python train.py --image_size=20 --width=320 --layers=8 --fused_qkv=false --qk_norm=false --layer_scale_init=1.0 --eps=1e-08 --adaptive_grad_clip=0.02 --weight_decay=0.0 --adamw_weight_decay_other_params=0.01
Rows from block 4 of a small autoregressive pixel model, named by matrix and row number. Rows with one number belong to one neuron. Each number is 128 + 32 x the weight over its row's rms, rounded and kept within 0 to 255. All counts start at 0.
After each neuron's rows are labels from the 100 images, of 14976, where the neuron reaches its highest value: "top examples" is what is common among them. Only what is clearly more common there than usual is listed. The data: photos of arthropod specimens (BIOSCAN-5M).
# fc1: MLP up (model.blocks.4.mlp.fc1.weight, 1920x320), inputs 240-319
# fc2: MLP down (model.blocks.4.mlp.fc2.weight, 320x1920, transposed), outputs 240-319

fc1.261 [142 120  92 120 140  92  97 103 125 116 157 152 120 104 135 162 171 171 159 108 132 136 140 145 127 149  91 150 142 111 126 136 114 186  87 139 111  87 111  84  91 156 119 127  82 145 155 133 139 166 117 171 131 124 136 192 102  71 107 163 122  98 156 173 188 113 114  95 125  90 137 136 155 119 154  87 111  97 137 137]
fc2.261 [213 119 155 100 179 120  95 127  92 134 179 111 140 123 127 117 140 129 128 116 135 131 148 105 126 127 134 100  97 135  84 182 149 151 137 111  87  86 126 146 137 136 127 115 154 147 131 139 112 123 163 135 192  95 166 124 182 121  97 151 105 121 165 144 115 119 137 141 165 127 122 113  95 162 100 161 119  88 145 134]
top examples: order Coleoptera

fc1.695 [114 101 147 126  80 145 123  92 197 143  97 178  80 124  85  73 162  97 109 146 192 126 142 147 129 162  65 137 187 179 141  70 124 147 115 130 148 111 142 128 115  97 140  64 171 106 126  99 109 140 181 161 165 165 119 217 179  95 108 162  79 132 179 158 134 174 176 116  84 146 169 135 126 122 141 121  87 153 104  73]
fc2.695 [ 84 153 157 162 121 132 143 119 126  42 151 155 112 114  99 117  62 115 192 123 143 120 124 156 115  99 124 133 121 149 169 151 133 133 118  83 131 105  83 110 131  71 157 160  76 143  88 101 116 109 132 153 109 169 116  97  73 163 155 104 107 182  87  98 126 122 102  90 120 104 112 129 144 154 126  92 138  86 158 161]
top examples: order Hymenoptera

fc1.511 [123 163 140 136 101 163 127 144 199  91 141 106 116 106 110 127 153  96 104  48 108 200 222 127 117 113 203 120 104 140  86 129 166  97 127   0 167 173 150 104 144 155 127 109 171  76 149 134  85 142 110 128  65 126  96 172 202  98 157 142 158  99 104 135 177 148 173  72 141 117 175 125 193 184  96 165  80 119 163 155]
fc2.511 [112 115 124 154 186 149 158 108  93 141 113 140 111 107 113 180 127 123  96 124  43 107 140 161 120 169 192 218 168 139 194 151 146  67 176 138 120 130 170 142 129 126 110 127  52 112  79 166 146  74 106 112 117 139 152  62 108 169 114 140 112 190  95 124 207 116 114 133 131 129 139 200 121  88 110 133 138  94 114 100]
top examples: order Diptera

fc1.284 [146 152  82 161 117 123 139 110  95  82 194 160  77 124 180  98 142 149 152  72 108 125 110 127 149 111  97 104 151 147 149 124  97  92 100  66 140 152 194 198 116  93 141  95 128 129  76 127  93 146 139 164 103 125 109 150 145 128  86 137 145 122  71 153  89 103 187 123 114 144 125 139  59 133  96 156  83 161 146 178]
fc2.284 [ 77  98 135 122 109 145 137 142 125 143 105 153 136 108 113 129  86 180 131 134 114 155 148 108 125 169  89 185 119 152 214 122  54 189  78 106 109 135 104 155 119 147 134 192 160 149 115 116 160 128  53 182 126 165  88 116 119 132 146 160  97 212 152  96 105  72 108 121 148 142 170 160 126 225  64  83 151 124 154 130]
top examples: order Diptera

fc1.708 [ 92 105 156 178 112 176 133 102  88 114 186 108 109  97 111  57 193 158 130 170 156 142 155 132 103 143 124 171 135 130 169 135  94 133 153  99 117  41 112  88  97 112 108 138 117 125 118  67 138 119 144 168 138 145 116 165 112 120 115 130 113  83 155 111 101 163 122 144 150 119 111 181 158 161 114  84 154  47  83 100]
fc2.708 [104 101 109 143 132 135 106 154  85 147  86  49 120 142 144 174  83 118 105 108 130 142 168 102 153 133 129  76 133 178 153 137 131 133 111 141 160 129  84 138 137 114 123  94 159 144  96 129 137 101 137 134 149 135 185  98 139 175 103 163 146 109 195 151 174  63  95 207 133 172 159 147  81 165 117 198  75 151 145  93]
top examples: order Hymenoptera

fc1.103 [146  98 122 142 121 187 218 118 148 144  57 105  81  71 130  76 138 133 139 152 111  98 155 136 110 122 151 146 124 153 142 123 107 101 149  92 183 147 125 120 123 135  93 139 147 101 204 120  93  90 126 156 169  84 120  93 186 125  91 181  85 121  77 101 115 188 140 148  73 148  98 100 135 101 122 127 148  96 150 132]
fc2.103 [142 102  92 120 124 140 115  90 129  94 162 130 180 162  80  83 182 107 126 126  98 148 221 199 121  95 122 163 105 111 174 113 159 160 135 167 168 121  87 117  62 104 159 145  94  94 114 180 137 138 114 171 135  98 200 146  88  68 136 110 117 147 117  86 125 137  89 169  87 144 130 169 122 163 135 119 122  86 116  89]
top examples: order Hymenoptera

fc1.713 [ 98  89 118 120  98  68 182 139 125 130 170 128 126 147  64  81 127 123 122 128 110 129 127 158 142  76 166 107 117  76  93 195 122 130 109  98 133 228 114 190  91 115 111 133 138  77 129 129 115 112 168  86 142  83  99 104 170 167 123 153  80 178 151 148 146 113 124 114 164 161  89 144 173 111 126 117 111 189 171 166]
fc2.713 [132  96 145 147 116 147 136  83  90  90  85 127 119 113 169 120 148  63 117 100  70 139 138  77 102 119  65 138 100 136 141 133 172  81 203 115 172  98  91 181 114 129 122 113 147 135 187 168  94  92 117 169 101  83 127  98 160 108  80  60 175 104  81 111 106 135 150  99 118 152  86  53 114  77 166 134 116  91 143  94]
top examples: order Hemiptera

fc1.39 [114 100 129 162 103  89 196 162 150 112 148 113 149  75 166 105 126 134 146 116 118 131 146 178 134  94 158 140 206 143 124 152 128 105 110 135  95 205 121 151 157  79  99 131 136 118 108 122 165 114 152 175 160  62 118  58  97 100 109 146 133 108  61 109 146 108 113 156 135 137 155 107 141 130  87  50 130 123 159 133]
fc2.39 [149 157 124 108 145 108  68 143 121 151  72 156 132 109 118 109 162  93  94 137 120 156 101  90 176 161 111 147 146 138 115  61 160 132 117  93 135 167 135 162  90 162  89 213 149 139  93  72 124 127 150  90 121 147 111  94 163 181 138   1 150 153 170 130  87 191 128 145 126  94 170 111 111 112 125 137  57 164 182  83]
top examples: order Hemiptera

fc1.241 [154 113 177 171 137 139 150 136 127 121 105 104 162 109 136  94 179 110 146 179 143 114 108 158 153 124 104  83 188 107 139 131  98 101 100  98 163  91 147  86 118 205 154  94 152  93 162  86 103 127 132 118 114  98 165 138 223 180  99  97 139 128  85 126 149 173 153 120 110 144 118  94 159 131 131  71 137 116 134  74]
fc2.241 [106 154 163 177  93 129 153 132 118  65 137 165 137 110 144 140 108 132 114  78  94 149 142 157 164 122 130 132  78 139  65 111 104 146 121 115 119 154 118 102 117 151 132 137 108 152  86 184  75 157  94 185 137 139  91 135 104 172 147 110  63 176 136 148 119 201  79 133 130 106 129 107 119  86 240 129 117  98 172 162]
top examples: order Hymenoptera

fc1.290 [ 84 141 197 139 115  74 101 167 164  89 123 119 136  99 112 193  94  72  97 108 122 165 177 152 103 133 101 168 132 151 138 127  88 138 162 132 114  87 171  63 118 143 164 100 109 123  75 106 164 117 114 176 131 179 134  77 120  83  91 109 135  91  70 127 115  69 148 131 120 153 209 121 108 144 169 154 111 153  96 117]
fc2.290 [ 98 173 104 123 162 137  76  93 105 168 171 147 112 106 128 145 134 158 124 115 202 113 135 127 136 200 133 165 117  85 180 104 112  97 105 125  95 118 118 166 184 195 121 158 165 154 200 172 136 129 150 135 117 118 137 136 140 172  96 154 122  84 133  95 133  94  88 187 123 163 168 129 167 126 135 135 123 105 135 138]
top examples: order Hymenoptera

fc1.494 [128 140 147  60 167  99 177 162 181 130 113 106 123  81  87 114 200 143 160 148 141 110  93 173 177 125 145  99 158 150  85 118 134  98 129 132 133  73 160  94  79 103 158 194 164 154 109 112 120 201 155 173 117 126 118 103  95 138 110 160 159 157  97 160 151 153 123 128 168 124 120 125 149  91 106 150 101 128  74  91]
fc2.494 [128  85 137  87 109 114 173  81  92 111 159 125 117 143 173 122  87 124 162 165 134 154 146 119  89 141 113 118 105 179 190  16 153 165 116 117  92 130  76 114 151 109 147 104 150  95 209 149 159 126 106  90 129  73 156 162 110  96 143 169  79 145  81 149 179 125  72 128 108  99 176 103  93 173 122 108 170 147 103 125]
top examples: order Hymenoptera

fc1.638 [105 132 169 105  66 131 168 171 203 107  92 173 156 134  61 109 137 157 158 147 128  89 175 200 129 117 148 101 142 117 158 148 147 126 126 149 106 152 137  77 178 156 187 165 138 166 110 140 102 147 174  99 103 105 155 130  98 199 170 119 104 144 117 110 118 135 152 188 131 116  67  64 148 190 142 118  84 165 164 166]
fc2.638 [144 144 199  91  82 141 112 173 109 151  88 114 100 141 136  70 156 110 145 131 174 148 159 142 161 170 162 120 127 113 171  89 140 131 202 138  90 135 129 164 156 127 118 175 123 126 108  90 154  61 157 128 133 127 169  67  96 185 153  82 132 166 149 133  72 163  38 159 147  89 158 112 123 116 145  88  97 157 176 110]
top examples: order Hemiptera

fc1.753 [114 154 151  77 165 121 164 140 155 119 132  88  90 120 103 135 112 102 128 127 116 135 170 168 121 111 127  38  87 108 148 148 164 157 207 131 159 129 144 144 158 169 120 150 167 162  70 159 130 171 102 113 187 167 130 131 184 155 122 150 153 128 150 152 107 164 180 108 147 133 145  70 118 148 118 144 105 135 146 169]
fc2.753 [ 71 207 161 106 140 132 117 171 138 111 108 150 166 184 123 116 146  90 127 173 173 147 164 134 173 153  96 168  84 127 127 126  72 125 136 131 107 136 112 121  76  89 111 163  67 177 104  86 136  94 129  80 119 126 125 111  96 128 130  80 143 150 125  96  63 228  76 123 164  96 141 143 161  79 139 165  90 113 158  97]
top examples: order Hemiptera; order Lepidoptera

fc1.458 [123 147 150 144  80 169 128 129 157 127  90 107 138 164 138 119 154 103  78 146 109 136  94 140 137 122 151 121 193 177 127 147 148  99 106 145 166 195 113 143 112 171 120  71 128 128 196 131 122 172 111 169 113 121  78 135 187  98 160 117 143 172 148  76 115  86 106 157 135 164 117 121 128  81 126 165 115 185  91  77]
fc2.458 [191 165  80 157 125 175 117 117 110  87 108 187  76  59 117  78  78 190 168 163 120 152 118 140 138 155 126 126 200 130 125 118 168 132 171 131  99 147 186 160 181 173 144 145 117 116 164 122 143 117 185 112  93 171  74  80 168  93 189 122 157 143  72 144 125 164 156 158  98 162  84 142 172 116 171 106 116 148 142 132]
top examples: order Coleoptera

fc1.464 [133  89 118 109 142  93 119  90 128 132 146 115  84 156 101 154 152 159 142 155 120  74 105 158  87 143 185  84  88 178 113 114 160 146 118 112 136 193  95  80 159 176 128 146 109 137 135  90  57  97 133 176 148 151 191 113 126  79 109 106 117 143 128 101 118 182 148 117 194 149  90 156 111 103 119 130 139 134 110 119]
fc2.464 [102 113 110 106 135 106 131 168  92 182 146 106 116 132  50 155 104 134 155 152 141 103 176 102 107 162  58 126 120 116 149 139 160 112 107 119 116 100  93 174 112  97  73  87 147 143 132  93 125 158 102 130 137 115 171 166  91 125  67  82 141 132 164  78  86  72  65 144 137 139 125 157 100 110 155 138 139 133 206 135]
top examples: order Hemiptera

fc1.418 [119 132  81 115 126 135 135  87 132 154 157 111 143  88 137 164 123  59 126 120 109  96 124 146 119 152 182 121 109 129  71 101 119 151 162  64 203 140  88 153  77 182 179  83 120 170  50 120 105  80 102 151  97 155 127  69 132 176 141 114 177  93 121 149 173 154 134  61  98 134 173 127 155 153 123 137 104 160 169 145]
fc2.418 [ 90 143 112 170 117 180 100 177  55 144  77 125 104 106 127 101 114 140  69 148 121 135  99 164 144 131 106 139 137 133 128 126 155 104 130 111 194 110 128 105 146 104 126 113  86 102 164 126 101 183 142 133 156 151  48 148 135 134  76  82 186 179  98 128 128 150 146 175 160 173 156 138 117  68 101 135 113 172 123 139]
top examples: order Diptera

fc1.766 [113 100 177 218 107 123  96 122 170 103 108 113 127 131 115 130 107  87 115  78 211  98 103 121 103 173 101 111  80 121 136 140 143 174 178 149 121 142 141 145 139 121 114 115 146 127 168 152 130 142 118 150 107 111 130 128 100  86 144 156 152 155  90  97 153 119 157  86 119 116 135 105  98 116 159  93 162 124  87 108]
fc2.766 [120 164 164 120 131 145 109 116 105 168 138 128 118  97 106  96 134 171 112 122  71 119  90 141 141 128 152 113 190 140 133  96 133 127 144 140 137 140 143 118 131 190 182 164 129 103 133 145 113  95 130  82  93 149 124  97 131 107 167 197 120  86  94 132 168 133 159 178 137 129 101 188 200 149  78  96  88 150 119  42]
top examples: order Diptera

fc1.19 [113 121 120 107 140 159  58 130 168 165 152  93 175  97 183 147  83 110  91 115  67  65 113  94 179 167 153 162 140 105  71 120 169 153 206  63 126  66 128 178 180 106 131 108 112 129 137 135  79 178 109 145  51 178 151 102 207 138  91 129  69 145 136 135  89 110  97 133 157 134 149 158 134 145 108 153 104 162 172 178]
fc2.19 [ 71 159 136 180  68 157 134 135  51 134 108 141 169 131 170 107 134 117 102 111 141 139  96 193 111 165  97 186  74 153 175 173 170 209 161 143 156 167 105 117  82 103 146 162 136 173 176 161 134 157 115 110 137 102 107 142 108 152 102 102 167 144 143 167 172  53  98  71 172 183 144 168 100 112 138 105  93  97 152 120]
top examples: order Diptera