{
  "model": "autoregressive pixel model",
  "dataset": "photos of arthropod specimens (BIOSCAN-5M)",
  "train_examples": 195000,
  "image_size": 20,
  "horizontal_flip": true,
  "levels_per_channel": 6,
  "vocab_size": 217,
  "arch": "transformer_decoder",
  "width": 320,
  "layers": 8,
  "norm": "layernorm",
  "norm_position": "pre",
  "activation": "gelu",
  "mlp_ratio": 6,
  "head_dim": 32,
  "fused_qkv": false,
  "bias": "all",
  "qk_norm": false,
  "layer_scale_init": 1.0,
  "parallel_block": false,
  "inner_norm": false,
  "drop_path": 0.05,
  "positions": "learned",
  "tie_embeddings": false,
  "init": "kaiming_normal",
  "residual_init": "none",
  "optimizer": "soap",
  "beta2": 0.99,
  "lr": 0.0015,
  "beta1": 0.95,
  "shampoo_beta": 0.95,
  "eps": 1e-08,
  "precondition_frequency": 25,
  "max_precond_dim": 1024,
  "one_sided": false,
  "adamw_lr_other_params": 0.0016,
  "grad_clip": 1.0,
  "adaptive_grad_clip": 0.02,
  "cautious_weight_decay": true,
  "steps": 21000,
  "batch_size": 32,
  "epochs": 3.4,
  "lr_schedule": "cosine_restarts",
  "final_lr_fraction": 0.05,
  "warmup_steps": 1050,
  "weight_decay": 0.0,
  "adamw_weight_decay_other_params": 0.01
}
Rows from block 3, named by matrix and row number. Rows with one number belong to one neuron. Each number is 50 + 15 x the weight over its row's rms, rounded and kept within 0 to 99. All counts start at 0. After the name is the row's rms in percent of the matrix's.
# fc1: MLP up (model.blocks.3.mlp.fc1.weight, 1920x320), inputs 160-239
# fc2: MLP down (model.blocks.3.mlp.fc2.weight, 320x1920, transposed), outputs 160-239
fc1.742 100:44 49 58 47 55 34 58 42 22 55 50 37 52 13 30 57 52 63 43 36 59 44 64 29 52 38 46 39 46 37 75 49 85 68 47 33 58 32 52 48 54 49 55 36 57 80 69 40 62 72 80 45 47 46 63 41 47 83 42 07 53 64 45 60 57 67 60 40 61 43 47 34 32 42 17 78 60 37 59 41
fc2.742 107:48 44 51 47 29 55 47 57 60 50 23 42 71 51 64 57 41 25 63 79 43 47 37 61 69 34 43 72 36 42 60 65 39 66 33 33 74 25 41 40 54 43 58 82 45 49 11 38 40 38 30 68 71 43 62 54 50 68 64 24 28 48 53 62 54 51 52 42 70 55 52 33 54 27 48 62 70 73 35 21
fc1.743 100:50 36 48 71 47 52 37 31 48 74 54 64 32 68 49 53 64 61 32 58 64 53 49 78 54 55 59 33 55 71 68 45 72 46 62 23 51 48 29 38 40 51 34 62 71 62 63 14 60 51 56 44 28 25 63 58 37 27 64 34 40 41 36 56 49 51 43 64 85 56 29 46 49 53 72 67 70 48 40 28
fc2.743 099:55 41 41 37 36 11 52 64 43 47 37 76 76 54 62 40 51 29 58 52 61 47 43 28 36 56 50 72 55 39 33 41 40 77 42 70 26 57 52 60 55 39 46 53 67 12 53 60 66 46 41 38 49 38 65 68 39 38 49 96 70 31 49 59 49 56 61 64 58 62 51 49 53 57 69 30 57 68 64 54
fc1.744 108:30 76 62 77 78 59 68 44 46 51 73 58 56 48 49 50 48 66 42 34 57 48 70 41 48 46 45 51 50 73 55 59 69 35 39 56 55 61 32 58 47 59 69 45 43 50 69 42 32 70 44 60 45 60 70 43 55 68 37 66 46 48 29 32 40 54 34 30 39 67 67 67 44 51 59 58 39 39 32 42
fc2.744 115:49 34 29 47 50 65 65 32 49 28 54 45 33 49 80 65 54 38 26 42 47 34 47 85 56 16 33 46 67 70 40 69 31 51 70 55 42 67 75 48 53 63 29 58 33 33 46 57 52 59 65 49 49 39 60 64 07 54 70 21 65 57 58 68 39 78 68 40 55 72 58 32 58 59 44 00 42 26 50 44
fc1.745 092:39 50 76 53 52 53 62 60 34 74 57 53 62 59 50 19 61 72 40 57 50 18 64 48 57 46 27 38 41 70 38 59 66 61 66 41 32 56 86 29 54 34 82 29 49 53 54 49 39 55 31 35 52 61 39 62 45 43 65 22 62 36 42 73 67 45 41 41 61 71 64 58 72 65 30 49 32 33 67 34
fc2.745 085:39 59 17 43 66 46 18 43 66 29 60 31 19 23 30 60 34 54 80 51 19 51 32 64 67 38 67 69 81 57 37 66 41 43 46 63 59 41 41 59 55 54 41 50 44 43 44 59 34 53 66 50 64 60 62 70 38 61 22 47 51 38 40 32 27 27 44 50 31 26 34 52 43 23 52 43 67 40 43 41
fc1.746 111:46 52 54 36 55 25 52 82 45 51 45 60 75 47 08 56 88 57 42 55 61 27 54 70 46 56 34 62 54 50 28 40 46 51 52 63 60 45 33 59 43 53 79 39 42 33 48 78 64 35 33 33 49 36 36 37 40 63 51 60 59 68 41 30 50 47 57 44 25 49 82 60 65 65 53 40 43 50 29 55
fc2.746 105:48 57 47 59 22 78 59 32 68 45 64 62 43 93 44 64 68 64 64 44 48 47 61 38 30 71 52 58 52 45 57 57 76 50 61 49 65 48 56 24 46 44 16 66 60 40 50 43 53 72 34 60 23 50 42 88 67 55 16 36 26 59 41 46 39 53 57 66 63 53 54 34 79 37 84 71 49 53 43 28
fc1.747 090:28 32 49 79 68 50 55 68 26 64 30 46 59 46 38 30 46 31 38 52 55 62 36 54 64 58 51 25 31 49 57 33 52 61 47 53 49 42 39 50 48 47 46 61 40 72 81 59 13 52 39 38 54 45 63 56 42 68 71 34 54 44 73 15 41 32 48 54 55 28 74 54 44 54 51 54 37 55 67 32
fc2.747 090:51 53 65 29 72 52 64 40 37 48 45 42 19 72 64 64 58 79 61 70 23 78 40 35 29 42 24 63 62 72 22 64 61 09 25 37 67 61 35 50 34 66 51 39 49 63 61 28 66 53 61 64 32 26 31 38 55 45 41 40 70 73 58 48 51 56 38 46 67 43 37 31 60 65 44 50 43 60 38 46
fc1.748 094:59 32 48 73 24 49 51 70 51 48 42 38 49 50 62 41 42 69 54 34 61 65 52 33 34 33 58 41 09 41 88 57 40 44 34 39 72 36 32 54 70 47 60 50 40 60 78 27 44 85 47 35 17 35 60 53 41 56 59 70 30 34 50 64 25 48 68 44 46 55 38 57 47 47 51 49 50 86 26 37
fc2.748 102:46 28 55 43 68 45 38 41 44 50 37 49 34 56 51 73 31 53 55 53 30 57 45 39 54 33 27 46 64 71 45 66 69 63 37 52 47 46 59 31 38 64 63 61 41 53 34 43 56 49 38 44 57 42 37 47 56 64 54 37 40 58 20 50 61 43 63 29 75 50 20 50 81 39 51 26 63 68 61 57
fc1.749 104:71 74 57 56 68 22 62 48 52 42 58 48 62 45 49 41 62 43 61 52 39 51 72 58 71 19 27 36 39 41 60 35 29 51 32 54 40 58 50 28 51 45 54 53 65 49 32 21 31 57 49 38 39 55 46 62 60 80 37 31 36 38 28 62 65 51 53 54 69 53 48 58 65 55 47 57 36 36 44 65
fc2.749 102:62 73 65 41 58 46 57 61 57 47 62 38 62 56 25 48 65 43 75 26 67 36 47 77 56 58 51 35 72 22 51 28 33 73 47 31 43 44 71 51 36 37 61 54 20 41 59 46 61 44 55 64 70 57 08 39 44 59 32 37 32 66 41 35 49 71 49 62 51 12 58 51 64 66 54 25 35 50 68 46
fc1.750 107:31 46 39 49 27 58 59 53 77 50 19 53 73 60 56 46 76 54 47 34 51 52 81 28 44 89 34 48 64 42 25 44 58 30 41 75 42 30 40 46 39 33 54 66 32 52 42 47 48 50 67 48 62 50 63 79 73 45 54 44 38 41 35 64 32 51 63 59 30 59 55 34 30 63 75 31 32 47 36 41
fc2.750 108:44 31 55 54 42 37 59 66 67 42 54 67 85 66 33 42 57 25 62 68 62 54 38 38 58 73 31 77 53 49 28 19 79 23 41 72 41 33 60 61 60 63 49 26 57 37 40 26 37 48 35 31 54 20 57 58 68 40 52 56 23 44 43 34 33 43 55 77 80 45 45 48 63 51 52 55 64 58 82 42
fc1.751 104:29 27 64 36 54 36 00 43 36 62 45 67 67 65 50 54 48 79 38 56 53 01 66 41 57 31 51 52 57 33 52 75 78 42 51 71 62 52 61 37 40 41 25 56 50 57 45 47 46 42 29 66 32 56 74 57 50 43 37 54 64 30 61 56 79 55 44 47 37 63 39 53 36 24 33 44 41 50 56 21
fc2.751 108:39 42 42 48 57 52 37 39 41 52 71 30 39 63 53 62 36 32 40 62 47 68 26 63 56 61 37 55 29 56 68 72 43 53 54 60 65 48 20 30 57 53 59 64 83 60 61 50 42 42 43 44 64 32 43 64 34 54 46 55 54 37 51 39 69 53 32 42 65 72 59 38 58 49 77 49 54 38 60 55
fc1.752 107:42 43 48 62 47 55 55 62 68 53 29 40 38 73 60 55 47 41 60 34 28 53 64 30 86 73 59 55 46 58 36 37 20 43 48 41 48 76 72 49 46 56 46 68 61 37 47 47 56 60 52 54 59 43 31 56 52 41 40 47 54 34 34 49 36 46 49 59 21 28 77 51 50 52 52 69 72 31 41 36
fc2.752 107:39 54 76 60 49 44 48 29 64 42 27 76 68 46 62 50 37 67 50 36 49 44 53 32 75 56 31 51 61 60 46 63 53 52 47 59 69 44 35 50 67 60 81 59 45 53 50 18 55 33 59 49 41 67 66 35 14 49 63 50 41 44 77 50 43 54 68 61 53 51 32 51 25 60 34 57 93 64 69 54
fc1.753 098:76 62 32 38 67 49 46 50 67 28 39 68 63 59 44 56 53 64 58 55 75 46 54 44 58 14 64 67 46 37 61 57 52 38 64 40 57 61 57 45 49 44 59 48 55 66 58 42 57 28 43 53 53 41 34 45 52 25 67 32 39 58 33 32 44 45 67 51 43 25 43 62 46 40 70 53 16 46 40 35
fc2.753 095:28 45 73 58 49 59 56 39 72 41 62 61 48 28 33 38 25 68 75 54 62 44 32 54 29 56 34 58 36 36 17 49 55 59 52 33 70 48 42 38 38 67 36 52 45 27 62 28 82 45 53 43 59 39 45 37 58 62 22 51 69 53 49 32 45 77 41 52 57 62 52 58 68 36 48 34 50 63 37 44
fc1.754 095:39 41 46 56 54 57 47 47 40 35 60 40 32 67 51 60 54 51 39 20 54 38 81 46 44 33 30 51 40 61 47 32 28 56 70 53 48 69 62 15 38 49 78 57 28 56 75 45 41 66 62 66 52 54 37 41 44 36 49 84 58 44 63 48 52 58 12 51 53 55 27 22 54 31 56 60 51 54 41 57
fc2.754 086:49 34 52 40 34 32 19 22 64 28 47 64 37 35 47 72 45 42 51 57 48 21 54 19 41 45 31 61 53 28 38 59 25 39 36 34 52 46 42 54 45 44 37 60 15 74 65 42 35 58 58 40 33 17 51 58 56 76 80 41 43 65 49 75 52 75 74 53 69 34 49 44 39 35 39 71 76 48 61 35
fc1.755 098:47 26 60 36 53 51 44 64 32 79 59 14 56 86 49 52 52 34 78 54 29 80 55 63 24 44 29 72 61 52 53 46 68 48 27 62 35 52 67 28 64 64 63 60 57 58 50 51 35 52 53 35 42 49 60 62 19 35 50 49 56 62 43 51 43 47 46 56 59 47 62 66 54 64 49 58 50 47 38 51
fc2.755 101:34 54 18 43 55 67 44 68 34 05 55 58 79 69 52 43 44 44 64 88 42 61 32 48 38 64 49 60 33 61 56 49 46 71 67 68 83 54 52 53 50 75 46 61 60 26 39 24 67 42 52 51 33 65 11 48 58 33 44 81 65 22 51 63 41 49 70 72 40 62 70 39 45 58 59 56 42 59 16 45
fc1.756 075:72 37 47 42 55 32 74 22 51 44 51 23 73 60 86 57 50 25 55 47 69 52 54 89 60 47 79 41 72 62 45 65 56 49 52 49 66 57 69 59 33 39 32 44 53 61 21 51 56 52 76 43 62 49 61 07 66 53 47 39 37 57 38 36 46 65 36 29 48 44 49 27 42 26 49 50 39 47 61 64
fc2.756 070:56 48 50 54 47 60 37 49 67 30 25 40 54 53 60 18 45 44 49 71 60 62 42 19 26 27 43 51 47 45 46 32 56 64 52 43 36 70 44 40 46 37 53 34 63 50 49 52 56 40 35 64 50 59 31 43 69 51 28 52 60 52 65 42 74 32 81 57 52 53 55 63 41 36 52 50 49 85 53 59
fc1.757 102:25 46 35 37 50 40 44 54 34 50 40 57 37 59 57 61 59 37 47 33 64 70 57 49 44 54 89 47 49 31 56 43 22 40 12 81 62 49 63 88 50 59 30 24 50 58 51 51 33 63 45 47 33 65 34 30 27 41 56 57 66 52 57 77 49 81 52 36 84 64 61 21 51 22 48 24 58 37 60 78
fc2.757 098:38 39 39 57 76 69 56 51 60 68 62 51 61 69 36 65 61 34 77 72 49 51 30 40 25 47 49 56 46 75 49 35 45 32 71 50 56 52 73 42 51 49 55 54 62 76 66 56 53 69 43 62 63 32 75 66 59 59 35 37 37 63 52 25 35 53 54 81 52 52 58 52 59 33 54 30 38 32 42 32
fc1.758 102:65 49 71 44 55 53 24 50 38 40 26 62 54 58 73 54 59 63 40 41 67 45 41 46 56 62 36 52 69 44 60 49 49 48 50 37 44 36 19 62 79 88 43 67 66 72 44 33 41 41 32 79 30 46 38 60 56 33 22 38 18 62 21 73 61 60 46 44 37 79 13 46 71 41 36 56 46 62 63 55
fc2.758 098:35 56 37 58 36 23 61 35 34 46 62 39 60 71 67 40 46 27 35 23 53 61 76 84 29 38 54 59 74 69 19 57 43 45 69 83 51 56 48 33 53 47 76 76 50 43 56 46 39 47 16 51 55 60 42 49 41 34 31 51 63 44 65 58 56 50 28 40 00 97 48 32 40 61 59 26 55 40 57 28
fc1.759 103:32 47 46 37 90 33 49 52 46 75 77 54 52 51 69 42 62 54 63 50 60 53 51 48 53 21 80 50 60 65 79 51 20 48 60 36 38 47 26 53 47 58 32 41 32 41 49 52 53 45 52 43 57 38 69 46 39 28 59 35 63 45 32 53 34 41 45 42 42 55 57 50 49 57 51 60 63 66 49 25
fc2.759 101:59 61 40 37 20 54 45 70 56 54 41 29 70 76 54 62 73 67 52 68 55 39 65 44 62 51 63 59 45 43 65 63 49 39 52 66 64 78 40 41 38 26 65 25 70 53 42 49 56 51 42 31 33 27 50 38 45 26 49 51 58 46 52 30 63 53 52 34 33 41 63 42 49 64 49 74 07 64 29 63
fc1.760 097:45 25 40 67 62 66 37 19 71 31 39 42 28 51 56 49 39 41 65 48 50 42 56 64 41 56 83 51 40 44 24 46 71 36 51 50 34 56 42 40 32 43 36 48 69 56 36 48 65 41 23 41 37 42 61 33 40 48 22 25 47 71 64 27 64 68 44 42 51 34 68 60 54 55 52 39 48 45 70 62
fc2.760 091:58 25 65 35 40 35 54 46 61 52 52 48 51 52 24 58 42 60 19 52 46 53 69 39 53 38 53 66 53 66 24 52 62 56 41 33 25 61 63 41 62 40 55 34 47 55 71 58 41 62 57 75 52 41 45 82 21 52 60 45 73 36 46 53 48 20 53 26 63 64 64 52 53 57 67 32 54 76 34 42